python train.py --norm="batchnorm" --channel_attention="eca" --kernel_size=9 --stem="single" --residual_init="none" --optimizer="soap" --beta1=0.95 --batch_size=64 --adamw_weight_decay_other_params=0
Rows from block 4 of a small multi-label audio tagger, named by matrix and row number. Rows with one number belong to one channel. Each number is 128 + 32 x the weight over its row's rms, rounded and kept within 0 to 255. All counts start at 0. Numbers have three digits each. After the name is the row's rms in percent of the matrix's.
Before each channel's rows are labels from the 100 clips, of 14976, where the channel reaches its highest value: "responds to" is what is common among them. Only what is clearly more common there than usual is listed. The data: single notes of musical instruments (NSynth). In brackets: how many of the 100, against the usual share in percent.
# convs0: first width-9 conv (model.blocks.4.convs.0.weight, 96x96x9, each kernel summed), inputs 0-95
# convs1: second width-9 conv (model.blocks.4.convs.1.weight, 96x96x9, transposed, each kernel summed), outputs 0-95

responds to: bass (57 vs 21.8); guitar (39 vs 13.1)
convs0.6 108:080150174117139110189181109086100148136188104095132129124114107161144148133104107096111155101135141157106101137138100126075070079127174066124131117202105159163174082157142088122095137118235186145105126127145139157140144083114183121125101189133097104143086123116140180102141151158117157140
convs1.6 097:154043152065066109122102126092105105098070173165153119132095130102147112112187162131106145159090112105152125110138172152143144133068140122135161132134175120090093230149110124162129135099093148098131125064110101142130137114132085132089153104172105179109097205131111146142061130147113113149

responds to: bass (56 vs 21.8); octave 1 (52 vs 12.1); pitch class B (40 vs 8.6); octave 0 (37 vs 2.8)
convs0.7 096:098116129127144133080137128088152127165096110077128149096116141121087138184095103158115115090118124122095144141105135063091096108149164054168157114124103085112145122103149124145110104178131140109139084144035233102161135113064163093127128086104075083103180131161116173093115117146104082129
convs1.7 098:166059167102093098135181114120097077080118168211160097109118122097088087125108107168112158151090157162146078135147143118157129130076141124102112144159219144101085137091078118121144126071130111065131152119148128153125192098178094125104135174115118111148150182123157094109091134115131171146

responds to: octave 1 (57 vs 12.1); pitch class C# (38 vs 8.3); note: C#1 (34 vs 1)
convs0.83 104:076102098150128135151128071144079094105154092173140191140138106078120147143106135114123097145056191153120136064109146115152182096103086074153102102144121056064136149087118172089126079145083155110192096151146154087129103137128128076145141139163159121134052151148114140114120089128136122110
convs1.83 109:130140175089129115147109115144160150107186189165105093157141149143162155147137128130146110095186071082148142162108145121232132193151152092136151110130141138129161156135125080131161099125189105057171152107140173170144136086107106127109129143161059123163150097074118131133124117089097156194

responds to: bass (89 vs 21.8); synthetic (86 vs 31.1); octave 2 (35 vs 14.2); octave 1 (30 vs 12.1)
convs0.19 110:057081144096108162126129106102121136153138049159094118077156127147105138129094121065153151095113131187107067125104099144148065104191147039151104117193077085151052161113145139108133143172113120126112106154069101127113118157114118124153120122099083136088156098115150104095135112115123165117
convs1.19 104:185055129148130089129192116122181150208095182122144120165144166088132100130122109105169132143110111136090082098188133140098144113051128136095135128086157146105161144150122102097110134059149153156109132155155090135132160128137155096124097123137150135113144129186160145176039138191136106173

responds to: octave 1 (69 vs 12.1); bass (65 vs 21.8); pitch class E (31 vs 8.2); note: E1 (27 vs 1.1)
convs0.59 099:099146123183170180101093133088166179134073101140131079165140119133114131170153151157108181164113144116134185106137073155087180090141113113114151163169190151119139102167099104113183120137200132116157130146186171138159097087106136090142099181093136144165196186124106136165158144138146136131
convs1.59 111:115122151173077126159143188201070113164155154128175161100068081100110101106163183138148157154129126151133119165109121138199172149123104157160179113119182181155140137204164110146167135150094155101144125156109118183151173129129155119086194139124130108167182129107116137118159131131140153174

responds to: bass (49 vs 21.8); organ (35 vs 11.8); pitch class C (30 vs 9.1)
convs0.15 105:134137082106186173110124143131160150126138051123080130146138088109096165120066104141125145155084128072081194143174171132112102144098059087166142145181128118116087151120123068078147157149132140141135096135156091105121111113063134083150075102089109116107140119138084180170161113114123094073
convs1.15 091:132158138147122107147108139127026091148136166130183110060089119119082139110147113110160127148183127153089174115147166151137130133113170154109077114096148136155098177121063132142097115112129144062096217155116110101146128093133102123075070106172094163116111113126089072155166140166142139171

responds to: bass (78 vs 21.8); octave 1 (77 vs 12.1); synthetic (73 vs 31.1)
convs0.42 100:146114158126157130150079163123139113191079107106160118145183049111107130102073123152119132150124083119128137078172149055114148168157142134185154138174176126131150088072073117115109121137063154076125120185158161135157117126135075094081126186104131119179153101165105170113162116095119134106
convs1.42 099:171159055142105166135135148046182082122130142139129107106115082171139084155210141166165107161120147134142160154113136211160172155111101109113106144098127148124093139131163122151117140161083096075141169102101111133133094110047114160128167125155124145111163160150174145139175120130191113166

responds to: octave 1 (80 vs 12.1); bass (50 vs 21.8); pitch class F (46 vs 8.1); note: F1 (40 vs 1)
convs0.41 103:098035147125138087086163098116110118134130038080107122043033137119086112141140122135125103107158105155125112120099140118100098120151167119140085113158115122152060189093154120087120140121183129099111158128089153127138094123110146072104124122126131155098167111139091129112143092186097068118
convs1.41 102:103072129139160129105148137126149107126126118155118147110178162155075100111099113127097144126126128116104087124139114108143124092115084130098163143105143210145131056151168128118146148160059171141087131162145127104107161096159104112074074155110157036132159164141128129089138134183119104007

responds to: octave 1 (88 vs 12.1); pitch class D# (67 vs 8.3); note: D#1 (63 vs 1)
convs0.91 088:128129161098151092074145149156154109161088119124178125099080170158131122174156098161103124105106093084065068094142150125126138151150150185127116120129174149153172147078154096113063141101155105090135056138096148102255141111086108112112124131128094118138095118143106079133153129148124097127
convs1.91 092:149091169152123161154138114134194138161119104173174192097146130125154133101116162119144129118100091099131160147116126119145121141137099108135202106143170147166056144184115159148201132181103157135157119097104103158099164117136098136111152213150153083133177191114150127073085121066165166128

responds to: octave 1 (80 vs 12.1); pitch class E (55 vs 8.2); bass (51 vs 21.8); note: E1 (49 vs 1.1)
convs0.77 121:150051099114150132078114136121066127144151104048090103117082136118136173138105101090174088127103105097165143109132146118078076148114122061091124141191098117113071148117137122075132161063174180088070118097148121114118097156093099114107166132137117139094146097164104158164098083131090153113
convs1.77 097:162100103140085099139130134078119094137103077130114163151131125118095120081187084139131157126147124144111142108134133163110118126075084150126147132119151156176126112190143136141120099139059112103092114187090114083091171141127193079117089124043076119110082119152174124064146134108183093057

responds to: octave 1 (48 vs 12.1); pitch class C (36 vs 9.1); note: C1 (32 vs 0.9); pitch class D (27 vs 8.4)
convs0.0 095:111106145099126120088182100118092103104125073119101103113055075099104153151113103140130104149097109132146122086111140210155086103123092068180094079098106099133160141079091078108133155109195136132111097067081101103086133145146096104170123081150126164099068162137126107122116104161131072099
convs1.0 098:127170061214124123100091182165128191142143146216166104148152166107115166131134120130087158133148126101080122147115134088168178116124183166149110136148132125137119142178128177151183138134113165079120153167134108109185148068081140130097131156198126068118150152106116097142111129152107151148

responds to: bass (72 vs 21.8); synthetic (66 vs 31.1); octave 1 (31 vs 12.1)
convs0.82 096:167080140114150148104132206122169124170126144089100076128123146111117106159084148157092140151108078087147099154149159157126177120157079200158123148113102118118124114130109133110123192172170119173119117182114171111141120096102105046190149073092088166107169113108130145175133131134138054122
convs1.82 106:123148122183172150164102127157094135088129114105158165104101127134134080105183168076153165115163180094100115155148087093164105147153093096085132118118141146168107144136083081142155180151148151102117138123179105151158137126158156135114144145090201149107213213137161077090153142122133193144

responds to: synthetic (91 vs 31.1); bass (90 vs 21.8); octave 2 (37 vs 14.2)
convs0.30 089:102110096106203101165145073102106161178179097112139115073101130104198141117143114110134089100136180105134106085149128171145101111118125071131193189160088107103106103068160139103087181164143185163132179101157114092078128096075136122133123105160143135098175153147123098145109118108096109101
convs1.30 102:096114133109137143095092087127097102096112109124141182143155208069100107152089129131141126129157129206100120147158122137119141106103087117055135173124108146151153153189090133113147158097120094095104088159133147108139159086146145114126136154098070152122210085197179210128095151148138107159

responds to: bass (60 vs 21.8)
convs0.27 083:138131088124149157107142119129125094148155120107144154097078095172161117121149104129106183142129085109153175124159098150144142112148149141100100118092175120186142091174091145158195133171180080107055095135036153140136146125149117118133109139052057161162185108175143139113110150107178087108
convs1.27 095:122113106116166127125159128188151148133155148076188107108123112112156187190114136085143179166134115182157138077172190147125122155081168169097180128144157148059115110092156118122184125115125124142087104136165122075156088090167185094160158124133169090159180170143125115119109108159117133078

responds to: octave 1 (85 vs 12.1); pitch class E (53 vs 8.2); note: E1 (48 vs 1.1); pitch class: A# (33 vs 8.7)
convs0.35 100:136105126108091179093113135079119150084166113099110140147170186144089201140087129167070089125064060132062159153129135143174083135160061117116099120176110132141154075137070132087108116118132180097116123093138077110110150179156123147165138122098101122103075127096098118162129151156133111098
convs1.35 101:098162114124110129168196119177074139148118119139105105119108110106112095103156144059155102109212150124150134120132116069128116152112187155188152132115081103123126193116148111181078104122136132127110093080086136153146119134070150121093090170090101107139165109150055094068150105095113179161

responds to: octave 1 (63 vs 12.1); pitch class D# (45 vs 8.3); note: D#1 (42 vs 1); octave 0 (32 vs 2.8)
convs0.94 085:125117166125142189131149106110135196126099115125078112078152134096146086163135140153137123100082178114105093106159117128121066088145141146138123148134123109157208144113140138150123138149104107104156121138125166121124158032111122127107177131132089152069087162204188077107069150083069163101
convs1.94 101:178087076093065102097106132134134107116127154143131106157105168158178109139092118143093091122136102167100166135072159075160159129149143109104160116119084120115100131139094107129161127169151138130111117100069082163151109133204072146146157135139161106191209093105174073172061113109140147154

responds to: bass (83 vs 21.8); synthetic (81 vs 31.1)
convs0.20 104:163090073164168166225138132157145108150096165069155098175143132126145061114171133100143129114163121150110176118123141160114206116171149161110137145122129151135137123156146138120124155157148188167049121083157116104145144075153146125102168146111151132127158153139131083137198181105144187123
convs1.20 102:088140135131154178124158172128146191149131088092119112139124063120160200096127140128107109086131125135147126184127121147160113141079049113161189118138141173158129169185183092106102190123138132153121119144168089137128168159107176104143182129141157136181193136143168183149114082087151138134

responds to: octave 1 (87 vs 12.1); pitch class E (61 vs 8.2); note: E1 (57 vs 1.1)
convs0.8 080:122162134146096115138109120118164096132092169172199153163145154119114113149218099183106144104124140161127152156134114154118100121149129192136107154129134153140106127154071149142168184110184131143115153147121111044137139079197144139149142094129108134114160073135123095070222158074159147132
convs1.8 096:128168174148130131187210169186155166131127116095111146092111139150173132090115135125153123167108222125149109148190114086117145181109074146148196127158101104137124137171135094132110094110128115169154159113163167211133134158115111127130198197170144143158141142147143122130097163108127130106

responds to: bass (55 vs 21.8); octave 0 (44 vs 2.8)
convs0.62 106:087075150155141165168109151109131099150090180127144146134167147126095193161100139150127112124102147175047152080129119100137106143136091155168083112112127101100125170139095129069204154137077150103131125137180155103151086066171105096180158140136088147134126140136139162126184099062154142072
convs1.62 105:171138116133138139126126178097109164117130147204166105129151095158195100127155132166158137096143139085120138154121151154182126146101166100121174099105081107158107189089121117160148150166192130107074149121121094138171119113065130184136155168134138135155175139085146047158070137131119183188

responds to: bass (90 vs 21.8); synthetic (86 vs 31.1); octave 1 (34 vs 12.1)
convs0.52 116:128178119153166140067106105170142143183108098159116108128110164127101153135174114100171130144115077074133129097138134104141131159147135100172157136215146125151159118124111121113122177104129110078145120124132196159131092187023131112073157143101098149136223086168105141163134104151148125137
convs1.52 108:088132158139125164148121108146209145137093118107179152131086141118105050071129105123154191157128070142142145130089140212111099139125118108066132147134201164162091092149100112135108162124108099114152192123131104111109120119133110131084164134089165123132180142138110070117139180131206163119

responds to: octave 1 (65 vs 12.1); octave 0 (27 vs 2.8)
convs0.95 089:102108138134102132174134126109134081079149144124092160144077177062133095108108097161133111145092092084164218104085139112147134110165166181094033085099122149106110163101096117131135154136139169132159135081104082090092141095167088114109177145104118127157081131131151174130091104178151160108
convs1.95 088:160152099127131164058142120130064197129083101094062105133134088175144171121155093096120134140144072142127093119091128073144156143066173159187205147172170174142121128159111113106087095127125134145126110129119149091146157094087125090106101181173115089134131135092133105091129131117118080073

responds to: octave 1 (90 vs 12.1); pitch class D# (65 vs 8.3); note: D#1 (61 vs 1); instrument family: bass (46 vs 21.8)
convs0.49 091:099162118081105172129067111131078165134158152156143177061136075113121086118158124125164157115157089123162054101115117093109125147118125098111185116176179145125190164141183116151154116110114138169133156204158117116093094155111077185151134119112123115133102145108173123140098144120064151063
convs1.49 090:148096107141123121209108118120200160142050151176145124186136172107128129156188113119143119135109141089152147183125115113137138100115136139121078106090142165196096174141154069132083120165121141093136164185107165123190151132184153100114118157170158168177114105158118135132091105140167073111

responds to: synthetic (73 vs 31.1); bass (45 vs 21.8)
convs0.1 105:093056068148148125137090125110151151174115124169153109136165149133115143113185130107109070120117103171139110098086089049125106168141170106137096083122033074094120124079110148148129083141126128105172104153101106097169104131133090167095134125161144137155092082111178073160099119068130121105
convs1.1 122:166117128073125134111161082105110140111123137152074106053129112119094149117110102157121131136057089106152137150159158161106122156067206115162135110085103152186082119111108097107081095086062112181153130070111124136083148105126146110147134082118070143142072154099175175105101169135165130132

responds to: octave 1 (60 vs 12.1); instrument family: bass (44 vs 21.8); pitch class D# (34 vs 8.3); note: D#1 (30 vs 1)
convs0.76 095:170133144148121110106185134077104161099120134080113095128108183115163149093080091122160117151078108149102200090112143171104133153118137127142076100127191110132110126170114181135114089150080164170137072120150131137135139123148107126075137179062123123163014147081144115113132142113172094114
convs1.76 103:097116115094080126138080137166147169121111130139100169122125104140149172091149136130078076124154129131154120135133160114176131119116170164234218118084115108112110090107130083153116095119116167086213113086131115153118159115108167174133144149179072107123055169135117181104121124095127150134

responds to: octave 1 (86 vs 12.1); pitch class D# (56 vs 8.3); note: D#1 (51 vs 1); note: B1 (32 vs 1.1)
convs0.40 094:148144132111137125149131117104103105077168116149151102091129066147074185083128150156146136060136144178104161137124148155116146124110086138112145145161118120166162111179140122161126189089105150129105131168069141098098156133085171108084083124196180095110140078050056160109168170102099136124
convs1.40 088:119137101087128126179135164141137145208113145158118101156148142074157136165147079070131042127114095085147150148113085076144166159128125120090080162098117162079089141097096124117147079166112130099128121130162192154140104081129112104096142110154135175171077125146081101180196102136083112135

responds to: bass (89 vs 21.8); synthetic (78 vs 31.1); octave 1 (46 vs 12.1)
convs0.63 087:117080123044184182092145164096124094141110079109166092136106188101133195102117138114132156089101110161110130160109144166141078137168121097099127079214084191103093170142130133117124212155067127117106104171131147141157130154082137111154161146125125130139155090124083104131146108139120134143
convs1.63 098:159066131119073127157158133156116165136135135152081117148156112165084053156114166103156143078162122121107094143125089137097138100144062051065136102137133159128124151121133126089125201139121119146123142127156152157114131095110135113066062155087114144140234136169122079070119150152120120128

responds to: bass (82 vs 21.8); synthetic (76 vs 31.1); octave 2 (33 vs 14.2)
convs0.78 090:193103138134172188093164122106120126134139090059174075097132120098093131111099137111121130131106129155124151098078184118089120129083063125135174127138067132122089113107130134104120164103158214097104083127132184092150109143087106099098146093094091170139160161135068177126157098105092119078
convs1.78 088:079114102135115098138095109128119088150153120085181107121148112078054103193152133157149180166151178180078115132181070148178094136115172120077152145093135160103148148123123130147064119061122114102078113123126143152142164108099155105141109135111073079111174105114087187117150153166139118167

responds to: synthetic (88 vs 31.1); bass (81 vs 21.8)
convs0.84 108:159083109147109147161131123071152126124063118107083144117084115138101165086115147119123107113075159120111097138117066153150113144089146095118065129088075139183105051112099113046107101091141051122137157141099176187140120166144092142151133080148144137110148113129123087109194134154090088125
convs1.84 120:096168152081161112123147080110106099141111149158156116080153153116125113186174069126107140154147061145133087161160155121057149121160125148104150122158114144122082135091127132223161191098078187107094175150119115113105110102143118096101094114107147128159187181171127122104052116140146131129

responds to: bass (77 vs 21.8); octave 3 (43 vs 17)
convs0.56 110:161101130177155047095130087108128116150110135083098161097144148205117167105097116108095179143088144125083149119154118119139083158125097123148055142146086161150102166110157149137094134122146096115092113142127182108020118127133102155109161139095124171138088094114140156088109215125132085119
convs1.56 107:085107094081097141136137156147109141081103118097126096142113123105144099111137133150166070108090139114157089154128158110107086137117240128147197116122128086124121072140097110124067093058111164149133128104143062149159159144136115104146145076101048083079084165099094105136108107137158098119

responds to: bass (49 vs 21.8); guitar (48 vs 13.1); octave 4 (39 vs 17.2)
convs0.72 095:148128145174116094171142134156099135154117091104195218100132156102133092138124151144108171165155143139189154112146176138075149123152167194146164111088173097174112107153162125144189088068119149064142114095137129127102123130127163136118180075097067119062134169152089142117123141132109151111
convs1.72 097:105132128105151123112072120155135137136141094173199124206132129143117142150089160141120151119142074192132108158140097131167089090122070103120129161128140156103187150149163144128139123204166185170179118114172138126197119088154128096113084183126149116130163147097152205151111188146159109149

responds to: octave 1 (83 vs 12.1); bass (62 vs 21.8); pitch class D# (32 vs 8.3); note: D#1 (32 vs 1)
convs0.60 094:104050161125132173116170080122082156114109121150116113103099132116100116148091109082150110079101129138077085088103121081162053153185143075104090124228102096166133148058084136067085147129160125125112138136154109136074113130130092136139165102150114145134126148156104100129155078154104141104
convs1.60 086:167126057091131133144167116108197110163099137150129127126154152139082096173138110102137111143145097122113116159131123159110152147082116131119141140119056166138071109184136092169104121104056156146120165104051178133125106108076153108110050132122109090117180094167153142103040121127128102088

responds to: octave 1 (59 vs 12.1); pitch class C (25 vs 9.1)
convs0.37 091:136117189152169188138149095104121084112172082122085101115148120131136154187075103179102145162089128090121223149146101156098105088132101132137145132177114115166112048120091121084125128131099122120092171118089132144116132121113185122087090123096108080133063150149083171088118157115104091091
convs1.37 101:100216157091089108078159123235075094159129147159137131168112147111128104123145160105119123142156124151122170085079114120179137155137080130133122113124068128087139165154126129108213122184156146111149084101143111131129108106088118104119164119162104116094168104121071138129130107112087151205

responds to: bass (80 vs 21.8); electronic (67 vs 36.4); octave 1 (34 vs 12.1)
convs0.69 089:132067080122147089116087158131177132076126083111092192167158084110115119133131184120155117101106091143113115175128126150048076112112191101101141149113094155130099104079129097131112102118149117045146138118068149056131154133122143089152161072116133164133109117121177082130179140149111158101
convs1.69 089:138152127119139136191149084143076105126191096149128105124113128157146171174108075074134164104113073132142147100136177093108083125104133149125055126098189137115134101115097189139131153115111107135153107123103099108153087126177088069079112112134171137119172198134152096105093099088200084092

responds to: octave 1 (59 vs 12.1); organ (28 vs 11.8)
convs0.4 098:123113106109162155114106126141124147104161079087125133085136105085107165100127132105126056057114108072104092138113184118130106140187114082139158130207077096140162133125168135137150130114071125160128101088125171122106128147066142087091096101111161092078073112084095164193067111132115153112
convs1.4 090:111064121129095093174160148100114134135143106136094117151079142112109095130103136154143157126155083161124142156109127105153118141112119135105147141136195160102165160110064085081084071135156073132163152066104134091157127085200155156150147099147031162166074087173122104072109164114138134138

responds to: bass (89 vs 21.8); synthetic (70 vs 31.1)
convs0.43 093:072078125172140052093121157161072114125137114121123164088075091054119131149129109159156108136144125170155106170202141178144102136139164101167163080145133121132117195123159117159122120133143095094074094100173131086132122123086087122118094135146150153090094134159163101165189111122133134056
convs1.43 079:146112121140092096121065143112186110078084107121162125168124146140166155142076100089111139137114134165100130113095142132168136120133175188150062133156067113167170079113159083160055143133100145121167148178100098113140132127119129172160148126119071085093075159107103144085097203097133093096

responds to: bass (55 vs 21.8); octave 2 (34 vs 14.2)
convs0.46 092:134145105107143168076114113077118110067135128105182081108130127138100185055101078109044062108060118090110147172118090147102158128109097135168113150169094106153145108149107131100130148141110155160131163102109142173153163179085145148078135190129150133109079110071123094132146130115090122089
convs1.46 103:113157147129153156165104125151138114162028089145155087100138138085134054124160149146155120160161137050118145096102151119108066124132173125187114085153129121079134108105138113134059113114084079128173141043119111129106123130127110156171149067098110087104114139166097121153071148110116157134

responds to: octave 1 (51 vs 12.1); bass (48 vs 21.8); pitch class: D (26 vs 8.4)
convs0.39 124:172067117153126127133150149118126115112180058128104093121128089103132106120133115072122098100110112113130090123125140126127103083160139051157106126191054127179055163104116117100111116128182093071182183149078154152146157142125103080078137132098110117072168072125112149135122127177080128129
convs1.39 129:129112107075104153106151042122124108118121132137086132079063171110102108130114108165069152140121101121137130100117144146097108172088128138111109144119165138049148110142153149138103090088067150147150116062126101110063117057158129102134087088130122075118095201153122128089057120153115093092

responds to: bass (49 vs 21.8); guitar (47 vs 13.1); octave 1 (31 vs 12.1)
convs0.74 085:120109111087108142126163116099150067121184156135107166169089148163122245167112137124059108124089114197059129138087153160121133157114190108133145176119084132171118094115123087124144169158125150152167088101088139101091126131137144081153124145131182109170107156125123162099171135175129111128
convs1.74 097:124107127108104110093124127095105148087121124216136120121182150029129147181156090098116144191138088088188118097132112158143133118121198133122133051099090116124094188062150150088119144119126124091125138110130153076134116092093094131129102085164109162136127139102112054163131128150092141153

responds to: octave 1 (61 vs 12.1); pitch class E (28 vs 8.2); octave 0 (26 vs 2.8); note: E1 (26 vs 1.1)
convs0.66 091:156135086096144118176125101145133110114143040098072167075109134136113159116164159097141072120127154121090141123072145133101128135144112106132107104189075121137139134109156148096075140110096117148111117097069119142071117070118127145090072097099077123161047190114083133137100070124085161101
convs1.66 086:097154168119126158086107107151126179108112125156145159130133123105117090107103097142128109097126098107120108165128107165159103112102181139117121178217135148108120182158092084094078123098107128159169141047192167094151105112165082109172167125161071149100091030087135087134134155105131133114