A small multi-label audio tagger, trained from scratch: log mel input.
Rows from block 2 of a small multi-label audio tagger, named by matrix and row number. Rows with one number belong to one channel. Each number is 50 + 15 x the weight over its row's rms, rounded and kept within 0 to 99. All counts start at 0.
Before each channel's rows are labels from the 100 clips, of 14976, where the channel reaches its highest value: "loudest band" is the band of the loudest frequency at the time of the peak. Only what is clearly more common there than usual is listed. The data: single notes of musical instruments (NSynth).
# convs0: first width-9 conv, stride 2 (model.blocks.2.convs.0.weight, 96x96x9, each kernel summed), inputs 48-95
# convs1: second width-9 conv (model.blocks.2.convs.1.weight, 96x96x9, transposed, each kernel summed), outputs 48-95

loudest band: 500 to 1000 Hz
convs0.66:51 49 37 67 40 44 42 54 43 58 54 33 61 78 61 24 42 40 70 57 64 62 26 27 47 70 53 55 66 61 37 66 37 67 64 40 41 71 67 83 45 65 37 48 53 20 37 49
convs1.66:55 46 51 36 54 53 62 45 50 72 62 30 43 72 83 36 42 56 33 42 60 19 48 45 38 33 54 61 60 39 27 30 39 58 63 64 40 24 73 63 60 26 43 33 35 44 49 54

loudest band: 4000 to 8000 Hz
convs0.93:47 57 34 52 32 35 45 57 54 32 30 57 30 48 54 27 50 09 39 59 32 43 34 47 59 53 38 43 76 58 38 42 22 41 35 53 48 37 18 41 72 62 38 51 16 68 53 49
convs1.93:50 36 47 48 55 66 20 51 39 33 37 54 38 53 52 41 67 76 26 36 46 37 61 31 32 53 43 43 37 47 38 64 51 27 46 72 49 70 29 51 43 55 31 36 41 32 56 61

loudest band: 500 to 1000 Hz
convs0.71:46 53 69 28 58 69 56 48 56 45 37 58 48 68 56 21 47 53 83 79 37 55 38 46 51 55 52 71 86 62 43 27 41 62 82 54 63 57 62 63 54 47 43 18 39 48 55 49
convs1.71:66 68 50 46 44 50 61 39 39 40 60 25 64 53 13 33 52 64 33 47 58 27 28 71 50 46 45 50 55 69 45 13 32 42 44 44 41 33 37 36 60 15 48 29 50 33 46 66

loudest band: 500 to 1000 Hz
convs0.38:78 41 39 50 53 45 34 41 64 47 66 49 58 56 35 37 53 25 64 57 75 36 19 42 48 37 56 39 56 60 59 32 29 55 44 37 54 44 59 56 51 34 66 27 15 43 35 49
convs1.38:45 45 52 32 54 65 61 28 42 52 50 39 43 59 55 67 61 78 43 46 42 47 60 73 44 57 35 47 73 62 45 40 43 46 17 34 17 34 64 67 58 25 41 35 41 59 77 40

loudest band: 4000 to 8000 Hz
convs0.9:76 50 35 42 60 57 55 47 67 41 36 64 65 42 30 61 59 56 27 76 49 54 17 50 43 25 43 47 55 80 50 35 51 35 37 49 45 37 40 61 31 35 66 50 91 62 40 47
convs1.9:15 39 50 74 68 59 65 44 51 39 56 73 42 73 23 45 47 71 37 31 54 65 36 53 27 30 55 53 39 51 59 27 10 33 17 65 38 80 35 43 68 25 64 24 60 54 55 55

loudest band: 1000 to 2000 Hz
convs0.68:37 20 45 84 20 30 47 51 52 48 21 68 59 57 41 66 49 47 47 48 25 37 88 65 63 54 47 41 14 26 52 71 60 28 47 37 29 43 45 33 76 48 42 39 33 49 54 33
convs1.68:46 37 48 42 45 42 36 62 88 31 78 25 50 57 63 38 63 63 70 35 70 53 62 70 58 52 54 58 61 52 58 77 45 56 64 62 75 71 48 61 27 56 21 42 47 56 51 46

loudest band: 250 to 500 Hz; 500 to 1000 Hz
convs0.15:50 00 33 54 61 35 46 43 18 37 39 84 63 35 61 48 62 41 56 71 68 60 46 53 41 49 50 63 32 33 45 45 58 41 27 10 46 66 34 63 79 61 63 39 54 41 69 65
convs1.15:41 39 55 42 60 43 56 48 88 29 45 37 79 52 58 47 53 53 32 40 59 34 42 59 66 47 65 71 68 65 50 24 36 53 18 57 42 49 42 60 44 65 56 61 65 69 29 46

loudest band: 500 to 1000 Hz
convs0.24:33 37 24 35 65 18 57 58 51 47 60 40 47 53 48 55 48 47 71 50 62 49 47 48 59 54 37 78 48 78 52 42 50 33 60 18 50 31 43 59 55 63 44 25 53 41 59 24
convs1.24:37 48 44 46 46 28 60 20 40 68 49 41 36 55 73 66 50 52 48 27 34 39 40 42 72 42 42 45 80 35 79 45 34 30 11 34 57 58 25 69 38 37 46 45 47 44 54 55

loudest band: 1000 to 2000 Hz
convs0.48:33 62 31 52 57 72 32 67 68 35 57 41 85 52 60 63 50 68 27 14 27 64 30 61 61 33 51 48 39 22 33 50 52 33 16 47 82 54 52 45 62 42 70 25 24 33 33 52
convs1.48:43 71 65 53 71 41 88 54 32 49 29 56 60 51 42 34 56 56 54 58 67 54 45 21 34 44 61 72 53 50 44 77 69 50 39 72 48 52 34 30 52 44 36 66 51 52 74 56

loudest band: 2000 to 4000 Hz
convs0.18:43 41 56 55 24 68 50 40 47 56 39 42 43 43 30 24 39 52 50 88 28 47 42 49 39 77 66 60 45 59 38 54 53 62 62 41 44 46 38 54 29 60 55 29 48 71 90 48
convs1.18:60 57 51 69 56 55 35 51 38 52 67 18 21 63 48 37 76 55 35 60 45 54 66 68 39 62 54 47 47 15 45 27 34 68 75 54 43 43 85 39 53 35 35 31 33 64 55 52

loudest band: 4000 to 8000 Hz
convs0.29:61 72 65 50 49 48 59 51 48 59 63 40 51 54 37 51 57 59 31 29 74 86 28 53 41 33 34 68 35 40 52 45 59 63 47 87 43 48 38 65 51 77 32 64 60 68 78 64
convs1.29:90 54 47 52 55 31 55 49 56 43 76 65 35 69 69 43 53 34 48 51 54 36 66 58 67 50 78 72 21 34 56 54 58 54 31 37 54 72 37 74 61 65 58 84 64 58 64 57

loudest band: 500 to 1000 Hz
convs0.30:50 36 70 38 33 36 61 40 73 28 51 30 46 63 50 31 57 48 56 45 51 48 03 36 28 61 41 46 37 54 36 54 44 65 56 36 49 58 29 65 42 41 22 80 52 23 60 56
convs1.30:43 60 30 46 89 63 45 27 74 54 49 49 71 49 44 54 60 41 48 42 48 42 41 35 56 46 43 41 74 18 45 47 60 00 67 59 47 48 60 75 43 14 46 53 55 42 32 64

loudest band: 250 to 500 Hz
convs0.89:38 47 44 35 50 69 30 54 28 36 58 39 50 53 17 37 89 45 51 51 69 75 81 39 33 54 56 45 19 83 64 52 57 33 41 55 39 34 41 57 42 63 39 58 57 35 52 61
convs1.89:49 57 53 66 44 32 63 40 63 54 53 27 46 31 43 37 49 59 70 59 51 70 65 73 52 78 37 53 60 35 32 61 38 66 55 60 44 56 52 50 49 57 76 73 68 43 60 49

loudest band: 2000 to 4000 Hz
convs0.26:47 47 64 40 57 55 25 43 59 44 53 44 42 42 60 74 60 67 50 35 39 42 76 40 44 20 42 41 33 10 52 61 27 26 52 86 47 48 29 51 40 36 29 49 60 41 42 45
convs1.26:75 31 73 59 57 60 25 34 37 61 43 78 41 65 59 62 39 57 52 30 49 57 63 58 63 61 48 28 77 67 37 93 52 59 46 48 72 45 60 59 57 58 56 65 64 57 61 44

loudest band: 500 to 1000 Hz
convs0.23:57 36 43 58 55 44 66 62 20 58 82 40 48 32 37 80 37 63 30 30 54 54 50 45 79 44 36 43 41 59 54 59 44 35 62 61 62 53 70 74 54 48 56 55 73 62 19 34
convs1.23:61 54 59 59 68 39 68 63 33 65 58 71 58 57 44 51 57 68 71 49 74 53 51 85 47 63 43 51 57 54 69 48 44 47 42 54 51 48 61 67 65 53 64 76 48 52 52 36

loudest band: 500 to 1000 Hz
convs0.22:56 57 71 38 50 38 52 22 22 21 52 68 44 47 34 45 69 52 52 47 40 30 16 60 33 73 31 46 49 45 35 67 68 61 55 47 61 62 80 86 61 44 37 63 72 63 57 39
convs1.22:35 48 48 70 79 60 45 80 63 47 55 40 76 67 60 39 42 47 66 54 66 50 34 66 48 53 45 40 60 44 39 71 44 43 50 52 55 21 40 51 65 65 64 54 74 36 27 31